Weights of a small image classifier: 128.5 epochs.
Rows from block 2 of a small image classifier, named by matrix and row number. Rows with one number belong to one neuron. Each number is 500 + 40 x the weight over its row's rms, rounded and kept within 0 to 999. All counts start at 0. Numbers have three digits each.
After each neuron's rows are labels from the 100 images, of 14848, where the neuron reaches its highest value: "patch colour" is the nearest of a few named colours to the mean colour under the peak; "strongest on" is what is common among them. Only what is clearly more common there than usual is listed. The data: Sentinel-2 satellite tiles (TerraMesh). In brackets: how many of the 100.
# fc1: MLP up (model.blocks.2.mlp.fc1.weight, 960x160), inputs 0-79
# fc2: MLP down (model.blocks.2.mlp.fc2.weight, 160x960, transposed), outputs 0-79

fc1.635:498536513454496483532575486440531574499438531569528496481485504437498493557493496440489511528478482555490572506503535432522515484522491433551501497538490536497531510490526500470525505453385437473500460461502532435618474488427584499468503507
fc2.635:479507533591519487532524513459375457472580516485485408465509479555503488543514476544483502413550448500437434473473491483483514534435461509449433485419532521551542528516514504463507505517588577508482513444434444508460506480523533471502588549
patch colour: green (41)
strongest on: water (94); main land cover: water (89)

fc1.681:521558537454469520542573507526517482518518509558465477478546534518408510528540471503506543461499522461489547557483499521499525498463595502460506529484525509517514523565473598523517489500548442479495438443526532473544444510486529547509546455
fc2.681:534449569510535553506516522515512477385471400531472570543545520556577433514476478420531457551533466391479400531453521507473479497484502489517524578482499508498428447496509441514417438479505506458518518534515482517495531489484490483482456560
patch colour: pink (41)
strongest on: snow or ice (57); bare ground (50); main land cover: snow or ice (47); main land cover: bare ground (28)

fc1.521:568500385505443494505528499490403535488556454522452530533443496462433576453510534494483506475467561512495453461526550497490534519483487499431520536530491512481501438551405492528520473474511442605509423514517526563525461488471535520495526506
fc2.521:512395590487533518511554445535547416540461509472517498550533481532541534496482509527510478488555451524527586463471451504438514488465437531530497503563509438445514492443560536478513455483474459474540592379548495555492553476508424517492445509
patch colour: black (39)
strongest on: bare ground (50); snow or ice (45)

fc1.88:577455426510484552491555478463419517471524503475472439485464556533521482483515528477484407500552458527508534516524537471500552508513496461498453492478456551441454534551444517553486428458559502422463517507498488529525492473516572506521523461
fc2.88:483502655457505505506431501515482510487505480559466487496457452482474510517517495523490518535501529550445489463533506483484500443514471565472498488512506454523485495442486476553516495470502542511478534513470464425483533487474545449493581567
patch colour: black (87)
strongest on: snow or ice (42); clouds (36)

fc1.755:509482501454488505397521470478486506509473459466561480518536454475480498513496526481456501533501520577470517513500450453514474475549571511550486482497545547522419513529501560460540540494591450464479477493510527511496464467545460495515519492
fc2.755:500493506503429552477529499565469493494487474508435527449497459476522460560573521575522572463501491461506447555553550501511437576515520520506535531520528464524538535435546514548496591439515481501564514562538500480532507461385507487501464526
patch colour: white (58); black (40)
strongest on: snow or ice (61); main land cover: snow or ice (53); main land cover: water (34)

fc1.108:483481532512497536506478414534547514507507521427441547432497473519539561484438521561514464480474496463529516463482503499463515508437472508524436528464545546546477551526451474563516433495482463479477537512488486494484511533464567531567533482
fc2.108:532403481515559471485528499418465512480414515511512488467495517513492506479526465470481568434574467436532504456514414523520506528512524509509527567554491427555457464459450476511469555494565538538475419544464478477484471441491542489471516537
patch colour: grey (58)
strongest on: snow or ice (93); main land cover: snow or ice (90)

fc1.29:554513488432598467490476516515420492545502535534473560525508475453595448539496424447476496525486514434524552518518508521524474479497505499439485445502418536507534524511477477438440457583547472497501504474518451535574493517499502535478398446
fc2.29:531540463574485518490529537572538490517438534480513544540487537545472515506526515486508415455477494549458472522498544552559402471456511498490548465491506558462462516553482519497501474498405477530552494519573493480590566508455531503478546504
patch colour: black (38)
strongest on: water (78); main land cover: water (50)

fc1.457:439484501477525564519470540464544451556528555492514455485563476474488553411469445533480476478462470448481503483540511530450477412524551451485512461521497577482526508492507486529479542470447402499460447563523483565549527536504457448473570459
fc2.457:489463575555535532461484423501481486513484484497520471556439579441524488477545506490476496480527497469514556530537469440516503440428540533532492448504512471558526471481543479470525568545548567513483531598465564539485456466428565484501555597
patch colour: grey (59)
strongest on: snow or ice (60); main land cover: snow or ice (48)

fc1.575:498518547423475506475476593505508503496520483556479453447406544422464559485514573561479521484530521532527514460466522539483499501458463429432466576548530530463488490527514551462484585492492487516436500453496503481487492540552502528433581437
fc2.575:499471553432441465508484444474463468466505425481493540523563473522466468525503445494493526470433545524415523526553527583454509459377489524458563577507546513456552491549492520450514491453534447522523506463506508457526551509579519451479555448
patch colour: black (90)
strongest on: clouds (80); main land cover: trees (40)

fc1.504:509517529481465532474563538570559509539465438545594469482542515580526456549509510502487551431460446432479597587460517533523540495486552470480511477491521460468524546564528434467582444473468495472472548543390452473504491502561530554488484524
fc2.504:442450521558508462432506528528464474511490482511444524477557429484468496533430550521522444441506436586541461472495471530576507503443534498418464584460487378441485538485485448499531504478501549481551502487454536483547555536540484537552482517
patch colour: green (36); cyan (25)
strongest on: water (94); main land cover: water (82)

fc1.614:517561474517470496452518582478471538498503514476532542523471530455536510527515433446554497538516495469517489456491514478473487559516382535570552515548434491407511496423483526531542562502462438528470485463466510500535431415499512508468511486
fc2.614:550577511562547424509537517479492461511515531470552427490505481505453413446525499517466482483493438552515497540486496544577522461511569494525506501527484498480521506555481465516442518499405527466481456491479516518516515448544582538492470483
patch colour: brown (66)
strongest on: main land cover: rangeland (46)

fc1.722:480451532434420462545551462491518548468521463492517521524416525525557548494421481517515494454550483528461434458485519489483444496530482526476462503431513553539518526472529498516485424610545535456577502552444534532485528507509553517509523535
fc2.722:582433481472479514553524567537489564489501530540455445544450457533502508484431607455514598447544464500460429543524498484507488474571507518528512465457492555483528496534506497498431492555558590479493449539518574484476540450483479600476542529
patch colour: pink (30); white (26)
strongest on: snow or ice (84); main land cover: snow or ice (71)

fc1.377:530449515435431558428484498515529467463475492505516476550458556553450509560542506433463544458456438410491469423516474509471548527484532486472469560509524567531518583517484536500506452479564481530561563505522503488500528506460469463519467453
fc2.377:457524505503528472598491514498516499539537467446533488464526486539485507575471439542606552566505506470522513506511431524492512529467442526471491479482487461444526494462474568587545486507464547508506444531510436447528508453466455565543462456
patch colour: green (25)
strongest on: water (68); main land cover: water (40); flooded vegetation (28)

fc1.290:519555496520506558478452524519490542465478445569466483444463474476507496453455505441421483532418554497410517453553551499417490439467484421526490483435519500484472553470504512500489618501447559437462504503526463513519528472551485547443435448
fc2.290:517505488572568450511517554504502479500538558421468583485487534511453492497558544524582549454588478505482469481524484469512532497449537515464582502518483498512462535557519459438517464433508472437523572565558471522442545507486468541492446536
patch colour: grey (62)
strongest on: snow or ice (50); main land cover: snow or ice (45)

fc1.698:578459491486528543470499472550498565444570604459530538512422525499514433550535466529508512435556486538542536488514524397442528486521497509479472519508486567485545479475546530473492492478488562548508454492561521504589473525489522452441500500
fc2.698:592509458493491486501532429509502493463492505507504505513475514577577521502387497511534521527437491553472499474495488590528496472530524491492508505467469502480418528486524397507506517525467464493551503565568527522482508465551565570491396590
patch colour: grey (66)
strongest on: water (96); main land cover: water (91)

fc1.336:530429482477516455480447525441476421454479528539559450485583515496472479507570475502474548479512536517477463464529468508481486459575479454537501552514497526578463450545499522496438471574551514464479426448466529495451482557488477515465527524
fc2.336:452478507548467497472438491464480510523466513476528519550475522438496544539455522489459510475492470519530531503463475582520505563491487462526450551465526426507462462483442509424523492519428458482506446521501546466436517505511510494451578443
patch colour: orange (38)
strongest on: main land cover: rangeland (65)

fc1.634:489529439467419523435457500563480416559404464472467469543550487511459484533472538503466519517492473491502465498522500539504508493503575584550494441554417492526453486454504502513576492497553566419548480573499524493536517497501520435483535474
fc2.634:460491482503494496548493582545460468520462519512516442438525461499491545522520560502537499475560554520533509494509516483475416491524497470514458594443470499467544483518411460462518556492479481458470511462461461515553439532530452420575532506
patch colour: pink (36)
strongest on: snow or ice (77); main land cover: snow or ice (74)

fc1.165:534507496551484451454483515543465539487487541532510514531434482513555543466463459400521475500481412464597495509464556448471529494514584506547493494544456510475519504488505451510503517531555493536563454541551492452429510473457454416539539474
fc2.165:445494537411490530437511431478518596565541530472533499501487476495502534516550500443538471541509498505428503485498495526480493517523461507525512417542536525507522461595474507512474500420477513436464484548459492450579459559503497466542494512
patch colour: brown (71)
strongest on: crops (79); built area (69); main land cover: crops (68)

fc1.605:507509471553533537548439506478481571534464485489476538425531532541529399478527493573499472499478508476525481550477482500461462488418494496498515514450449583479486531472505518475518483550528454520438539522529508493507442519508488559531485468
fc2.605:455449535483502550412500492499452552527499526473535430529525502413546571527474509509493539496529514533465497423518505530527529553506499555459435515515618430538506468501500461503536447446551528453475555435538531529468497487534455447465534554
patch colour: brown (62)
strongest on: main land cover: rangeland (46)

fc1.209:519534470544495601545550550491493483496528461456493535514458428534534528493548428508451482481501447466506494556510509459430499526506519473495457472505548547434501511570419556500548538469581473529480587568453463469469517442550508509506507448
fc2.209:523443568478545487516471589518471569465548475436519493470501499520523452524519556481468513523486481485480498419526455522535572413580440572541515521530538472566482469528550470583489468462515541478504527477454498483376525458474503445551466555
patch colour: brown (65)
strongest on: main land cover: trees (44)

fc1.511:489509438519467506447444517444497509566532492455512490517488492552441387481569439422467525515517450554488479462450551584531464455575528455478452476485472521463488563457504482451502561568465467485468506461519561491492455488492488555473496563
fc2.511:474448477498498464501570477542491493500456520532465469464506518540453443534513545553475448539522491593515473489611455485454491531492464501473491461514501555472458511526473526463489485458540525445472448546423482520468575502489434547515529446
patch colour: pink (56)
strongest on: snow or ice (71); main land cover: snow or ice (67)

fc1.251:493524489487441482556483472453493508525452451453517492437570526504514518524499464567503446474465476425521534496474494471510455466459463559380532449484510481538499468467509541481526522434462420523554532540485474454570502510497547502498526466
fc2.251:509560475476521578454501488524571485427496543500517444475486465491508547569562480455562587453479504501505509521539491444475500501473560498584522560495438499439501508550446438580504502544523477430437514475517439507495486515501576474506547521
patch colour: brown (72)
strongest on: trees (88); crops (82); main land cover: crops (58)

fc1.57:545506550505506570441495525554485544490514559504496509506490543561512513479474510542510485505546523462540520421515465509479494515406468557447458462395521552509486477516423521481460432479528548475488515592542537485515510505458423490491482565
fc2.57:545435499495541408512470518433472430518480506467541479598500467530468524516530376493552589516452555512521498499457471490522515496593497500504495433527545487493417557567544505493461472543516542469496505462485477469524469492540466522525461510
patch colour: pink (36)
strongest on: snow or ice (79); main land cover: snow or ice (64)

fc1.674:488415490475472470480461413489495502523535430543484459501531538585527417497527481535396464528525515471533528484548503562546481480538523540517507530439496541451548532498519474446504469509466488520518520494431509451429469416528482457501462537
fc2.674:505488471446531513516510499565471474482440513528559502464546465515568472513473498541493539494513481482427417498495479464423455499500495482486552489548517526495533463543530535505463493466410540422477544513530443533528514549530520473454553457
patch colour: white (72)
strongest on: snow or ice (50); main land cover: snow or ice (42); clouds (39)

fc1.374:417476523527502463539471544499493555552477492443527503527460466568458479530514403510486519440395523530445512488549496528499405495491525583483469517511547441514405474458506497457478469475468467466538512475483526470486503517488456453435515460
fc2.374:503546440491479552461468507450582474534565507512497485452548581510525496464513534551494525510530503508569527513448438442422445545552505567468575510513564468536519474517430473483460531558477524445509524473536458509488485503449515500577525549
patch colour: pink (41); white (38)
strongest on: snow or ice (55); main land cover: snow or ice (51)

fc1.710:502515479551520497549556545417471409485573503478568467494516521473472481477478472448497502545494591493525539463489545433430482459531444478491541439531545553495477412496543511473513513496508420547468478523537477514492477533476498501486525531
fc2.710:460496433461484456534472515493424492464446551525519528560510544462573521482526500509505502472548520541405551545449491517549541421498513540566447565551438461518605511634511503496494511527526492541519492498533505480481458513480534566432469514
patch colour: brown (70); orange (27)
strongest on: main land cover: rangeland (71)

fc1.663:539446482467474553511422469532480485516566495575491533475543476483504463480515511431577429527519506559519607508511505502464472569494545473518495459543462596544487493501551520525478476536517594473577522568457572460446461538531557499551487507
fc2.663:530424538408516500508440502524586452514479560473471594504472549502460429427579502484500499593466502487450410563552469496490388536515548459433503483532485548530450545526473492462516406454496543553523510562518456521435500526422488492558525466
patch colour: orange (38)
strongest on: main land cover: rangeland (47)

fc1.296:440450446472399509502550547521511444466514551524460503526543588537554491548472499551477495590522511476499512524522488488432536439500511517485522545450516500524485518568508604512576496477457510532467508495526474430541470430417458535497499491
fc2.296:428486454509493605521548476544389533486511499484504571440483427429521580490511509488509468500465506518465508558521541465418493506520428488460424520480462444547461519445554555485439546531405520510482500499475459429573502465524510491518471455
patch colour: black (81)
strongest on: water (93); main land cover: water (90)

fc1.520:447463432501464474505467519569534484485467466494431485450563513472376518519548487519491506526487591518523573502418554510546466462552432521516556524553432521429537502535516519531480474515502470564537464489509405469512577457565483496494488479
fc2.520:535442570460520514497451501466538520506515478476577472475467505486531494500490445550532606484560471527504431486549479497542502543531501595526491480527497441460483460541538485488486551473510480466489496456480520573522461532442461512547448579
patch colour: pink (49); white (25)
strongest on: snow or ice (58); main land cover: snow or ice (53)

fc1.54:509455533574531429529554474512529511545515490497484435479448571529526519504490516437493501499521486498544499599498464515588471542469477536517493450562442553491514571488523508475571539508498466446531529549497409507456539560463516458556463500
fc2.54:524482537459522507456486550542438504498550530473528532492492551464520521494518510487515506418554485487476539468503474463472567488442457533563529579525480579430437466510515503524523450479475562413492492529511437436472449479485447489512498482
patch colour: orange (71)
strongest on: bare ground (69); main land cover: bare ground (41)

fc1.81:492462480517489482539510475496458520545563563545496480485516560479510490549476490545439450527505499548487463516518490505513465523500519461491554493548441517517601492528512505550560525542515474465606492542500528465465509513529497491484437518
fc2.81:453459489555444497522491555524415519514504501412491504497508510480522512545429457443482504542475515524502499522484529465525443518484456481547557473507457476456425527471530575434467454490441498550397495476508515447575497451521481523526560482
patch colour: black (92)
strongest on: water (70); snow or ice (44); main land cover: water (42)

fc1.408:530478444514471471541539535504575542480508515517486525476436520543476511492513462528476486508455452468475503524502479495460573525462478531461497530458489522554437477524504541501524474512480523507530448535540539471445473456495571558510461427
fc2.408:530481537572532471491511467480469460481537500518423465458455536500543519530552508506513451479547577523435439532423510545526440564427508518505578477514471495440520453474459502573506480430462564432525537491506520501524549500503597426508431549
patch colour: grey (75)
strongest on: snow or ice (89); main land cover: snow or ice (84)

fc1.123:524456504454516513556472502491465605522582506493514514545533516461499535511536515569558542464449500519543509404499519519542510530427441515526504517535491585549507488484527487501576548515534541507523501526497510501543462537524497503438552489
fc2.123:522491453530433437459536495499488488508482446481516468514475466548514419496406491497476611445507505487457550553502498563472559530501471530552483487484512492524479505519443485510572454503433429468507520456515528498503510533465550494543552555
patch colour: black (88)
strongest on: snow or ice (56)

fc1.548:526458462500499497468579429399539529522528519510554501508544494514412456475455505497439508463540513450512495533534515544424496513503478538459435528510516585506567575501513519543531537512513521504515498551499515468485519457459463526533443504
fc2.548:436490478469596563555583517519498490523477535576538470481474465498538514528483526469501454487453464542518493455503463447477426534518486535548531518529491568550506463551517445466442440563487494490518466554420522482488473442565526540515476493
patch colour: grey (69)
strongest on: water (65); snow or ice (51); clouds (50); main land cover: water (37)

fc1.404:476551460518485525500489502506531506524523485468389558506482457536450455535481567464526538524538570467557523529501541481504536461479490515418526498518608516489514568550497548455548512504534543562503571498526517552499490471467439528529536527
fc2.404:511456512482510519545546505553490466509494526531526507459509476492562501514535536522435476473560425470520534601466505477466512509508549474453543468471574514470521472560515516521526466472457509517468524478491458376492469499537481436490531393
patch colour: brown (68)
strongest on: crops (65); main land cover: crops (48)

fc1.382:538511493449472544469467445559453429415559488527498471513406497464562538437492467488427543548423560456490540467467433504535498513517491570491411518445543513500510516484534475530455594474589460474458476554564545516421510532500528552510571558
fc2.382:541454457465563496484477474438495519532549492441520534488533463531469518577518496496529529523491497521506566473515459604540519508534547452513538488493472460583475430550579552462528510464518570562484425472426458509488640495486529539543480477
patch colour: pink (52); orange (36)
strongest on: bare ground (51); main land cover: bare ground (37)

fc1.564:546493523557388560497503515482497480557496532586497397579485501552537568592577454529523473508553453478544519467454523510506461445529486510465561552498498516522513581536530453544492544558495508493478500505501513468483441497522541513475518488
fc2.564:455513505553545464512571498571510529486477490514479507484563465540407537475499541454475513400450474401512470493458548497539463517485571512531493445457482462466494507526470452480512555528510544476483481502487596535442516488555502468570446512
patch colour: green (41)
strongest on: crops (72); main land cover: crops (49)

fc1.212:448495490465431513573471498503470463534459459450515485422544497488489460431492443542464528490503549495473591436506485471450481524583450532411551447519548533476528541539524509466440503534435505491470512473535585506551475490468499526458523458
fc2.212:522513500492415465520476493496540511458498501518623432476519514477495569561482562468503533478495437580471485533458559487524470452524485406490452497477476488560516541531450494546510485535475514480415503514511602468470470529436555504473509546
patch colour: green (29)
strongest on: water (68); main land cover: water (34)

fc1.519:487478479529479501518481443479492457495446493534553514502528493549506534523474476522466553495520427493521480510465459527519545472486583469463535450458502501592486546526555531553490439469515510477512579504446489541537526523432523509464441509
fc2.519:454554468525511451612530511512552486570476515510559510460476512539490549530544553436568469407518470481506526464448555523529567503512467506525474477488459425499511478457443493461524516525487532475545476496496476463493508526503531575541501426
patch colour: black (55)
strongest on: water (72); main land cover: water (46); clouds (42)

fc1.191:520477541452509499482480462527486489471416554559456453505502535507479491456564481546516497482483385513475553522569532520534427505560520496505475406512525501456491467501501471533488493496506519479535521498519521446552527503515488573528504466
fc2.191:363554506539498473488498446498434517503539533523497484550530469468535514492506560475491546536556519513483432517458501484526517502505484493499522503498532547513475551490597452504482516510495517485502481450472502554491471475521453448504518514
patch colour: grey (72)
strongest on: snow or ice (55); main land cover: snow or ice (44); main land cover: water (35)

fc1.410:513468442482533468485535461473465516457491471546472475537513496539508520550479517485501524562473455551566481510475507459568473489486496513469569421525448565559471426514494469580505503479488457536493513525498497508457456540475508440471515514
fc2.410:547553515511475447546422523499528509535480500499563472531502512531512463555492512445457459500576363441454567560504442519467530538568512547470491417529457422497516427525472485513451467519503504429537474494512534545526448497459453514441464486
patch colour: white (92)
strongest on: snow or ice (81); main land cover: snow or ice (75)

fc1.158:471446427480461439565484507475452506483518445527462501549475505493475446550524559500469488522515520447485509481503428549460520612495554466469505619544487497443588497497478493587499486569496552518529546519478392507496492503481451488484505487
fc2.158:424475582480433500482578473492453537492484498499501483518529472556503492491535482505469503471527501480496547470440556451490388490457496480488518453526497476475460500477569490510524490474428456515441449488534436540548502469472505465448534477
patch colour: black (56)
strongest on: flooded vegetation (31)

fc1.111:492485487460537555513482505469530404449559545454480505517440527526487407592591476521456542508503491537498471496510538531502523513533499523455501526484447459492547518492393517503459575483500489547469436473601538571497509546501492402493520439
fc2.111:504562521526549579494575559511385490567489487475486527456485490441468495481442492576509531572499441552534528522493446426474434523486567500552511502524524469479483471469498534466534479442516468458498521484520451400444500504499500554508506501
patch colour: grey (57)
strongest on: water (81); main land cover: water (77)

fc1.118:555508521447470521480487499554548545534544523496520569500450563563545505413505424499456527429503550509531570559505455527508513493490539515488467522526520460471571497443520525582543490526509484497620447491488468532576478442533485476534513484
fc2.118:519531509500538555573492482550509497417592506493490534511562532513536524490492496529549517505451529474466461498484475509555469460501507503491590433465477403551528441487466452538459530469557466527531491572513463449468447513517524510500489524
patch colour: brown (64)
strongest on: main land cover: crops (44)

fc1.331:535416439518479512505453478470460490521539513478487544515515540516517499558480477499464428589549409464496507445464504533472521498512498413387465500499574487536516544500501549515450422478542471495517496592499506484476464524484542501456531519
fc2.331:503573511618505514517509565484508505566593464476527445477543455520566467497462505552469420469451503520518516477471412447546513551465548497505425508519543515546456571528504486483506513496497462434527443528443463507457467437534500521510470513
patch colour: black (37)
strongest on: crops (67); main land cover: crops (48)

fc1.588:520488471547483509413514419504539496507494502500436427454557461443549502524518458485522474518500481490543486494423498575431511516587494553479499494433479435452519575411480489493517505483554514560474504548549465421485447535550484542517512413
fc2.588:496381533488543489521533535555486535560563486480539585536560486505552566517503519499482468501498471532534495480501470470500543529417552458517538510565554465500500538496523526484437476486531488441469540541522513521515508438504511451503473508
patch colour: grey (67)
strongest on: snow or ice (72); main land cover: snow or ice (64)

fc1.30:523501451512462585513515472516510512523476634504514518497399485543549480469425453471440538483488453576532475492560535503570497473446526523486515483517493499425568514507532503548546431543544537469488538480463434554518501509474507564506512461
fc2.30:447522474540551487516545554539496388485479497438448490602486487485516500507510475478555568463525562492540492510559509489471535529513442426532447505527540553468488527600395500460488480508551462512445527489542493381539471537487530494472560596
patch colour: pink (48)
strongest on: main land cover: water (30)

fc1.183:512570503475502501520510541566515509505484448427477487497413532493461516503488471478523496494489561562560511551504523538499526502491428447563462474408511518502584470454523433487472496482484525553523464512568510429495504549525505522443509533
fc2.183:514488445512495464436532491533504488453503435503525515525527565453476465561544500502499547448544441472454490482441581484459552532530493490485470532460497511468496454519552497501490535507539532501588551426531404513365534490515478513527506526
patch colour: orange (31)
strongest on: bare ground (52); main land cover: water (28)

fc1.399:515518465480491494513498439483457491491502494480567464460478504475543578548533548513468475482499525545471567532534489547476516464431443473540399541499544499482473470500459555425527520492512476428422433483524435558498467466483496492481556505
fc2.399:449435479494411480545579553490529481540594518504496455503508474507592485454532506539487529501470483512506462449406504476506491554499521505438467481464530447598482512513449515495546455452528458431539533538435551461490512472435418450478480445
patch colour: pink (27)
strongest on: bare ground (57); main land cover: bare ground (48)

fc1.619:467512558492443473457506441468519491527508427539544531506526500513466428445558500447427514519450516612492487487437524507504565501487423522598522619493505465544458496525509527485486435489431486463525585521458428469460492461521469513483479455
fc2.619:501447493518548520485466549481529510480530486449458509477468541497569452478512470607441499489434533536493507499511520527439512519531490506480565477509553510545531515511457490467449461531575521486456480472522535514469482567525507500453506483
patch colour: pink (35)
strongest on: snow or ice (95); main land cover: snow or ice (93)

fc1.403:463427497494498511469564477508503448608457455604515529490472497545483481558570475543499504480517471541514527505519511474478517438515539476517538512602563474517545550451530446516510529546519495491472491477399463483534478576521501489433537479
fc2.403:431538480519529488406502492553494465489466590392513574548523468510466543461564527527483503423509522491507460465523485510526547556450460484531475518532463516541516510559457527459521491541529487537530550458579512548433477431523503455500432541
patch colour: green (43)
strongest on: water (69); main land cover: crops (43); flooded vegetation (29)

fc1.250:470484500555488528459528514490525459414518547488467568498499450510513555474536443551443510468461481484510489506448593576502483529464492427460506464577520499522473503545444549581555492550532454517546469546608511478446471456458477493510421530
fc2.250:542533505417574539535538568445552492478454513519500453447488524556522520539507511535480482508503483426503474480453478497493448543513533509472570569456584533470557516513595513471498518520516478473406529529454538483488421446540456494554433542
patch colour: grey (68)
strongest on: snow or ice (73); main land cover: snow or ice (47)

fc1.44:467550441520536430536522477514559498519432553500524561495516477456491431473487532562406479435516595528514477488520479554438480475467495595468467535541438488492481485398498486532448561459499482501577476448474480468498520554516474460482423470
fc2.44:459441489507557566475438458502529449458369477505527504515482433536526454445509459471458513500516517499445523409493439473500461507519494497511485490496526491499493424585455482463553496414497516527539525464507465483511433525462583542458546487
patch colour: grey (57); pink (35)
strongest on: snow or ice (91); main land cover: snow or ice (69)

fc1.205:388434499460511517528434556420589475546498534547482477542492540581482539437480482494441452507442508490539519483500467477443529434523488479557483533543590513491536494483511462533520421531541542528525566497442473492486498500543422469529521505
fc2.205:500479556547493556541473460545430480477490520484522469529443538526532514527498459550468458514443491432496511547520524409463477434492500592466597458475495467459473534492483518566456472506517413500405578538563504461571441438540520476516463505
patch colour: white (33)
strongest on: water (77); main land cover: water (47); snow or ice (42)

fc1.611:541509491416529502515507517524526490537577444495494515436543465467452548520499471486467501449503509450516483599480483475495578471550483504380555453504460484525484560423501433564523534491478483495498532527564553478477462490536533575507443521
fc2.611:504521483512500525415501468485540532479526546482527560502476521520562563471574594507527516464512499578512528455504462491534495473496567486487516513525589492503462486487553575440447486520444482478479464395474508525437529449536487476521553552
patch colour: green (40)
strongest on: water (89); main land cover: water (74)

fc1.417:550498468438501544456473476495476449557491540459545467509404513510536461453488438498465523511486517479457570474478600496450483484475548464485495485499507496413520441445528494432474451504504490510493518508530481450569500486533481577522540461
fc2.417:473509504495465489535442566555543514491472533559494587463516452433549506545580558488565474489532479540431507504530563480524495500532504474538486547525501548492439532513449524509455512434464431466494522470515474520522586438512469515481479477
patch colour: black (67)
strongest on: water (93); main land cover: water (87)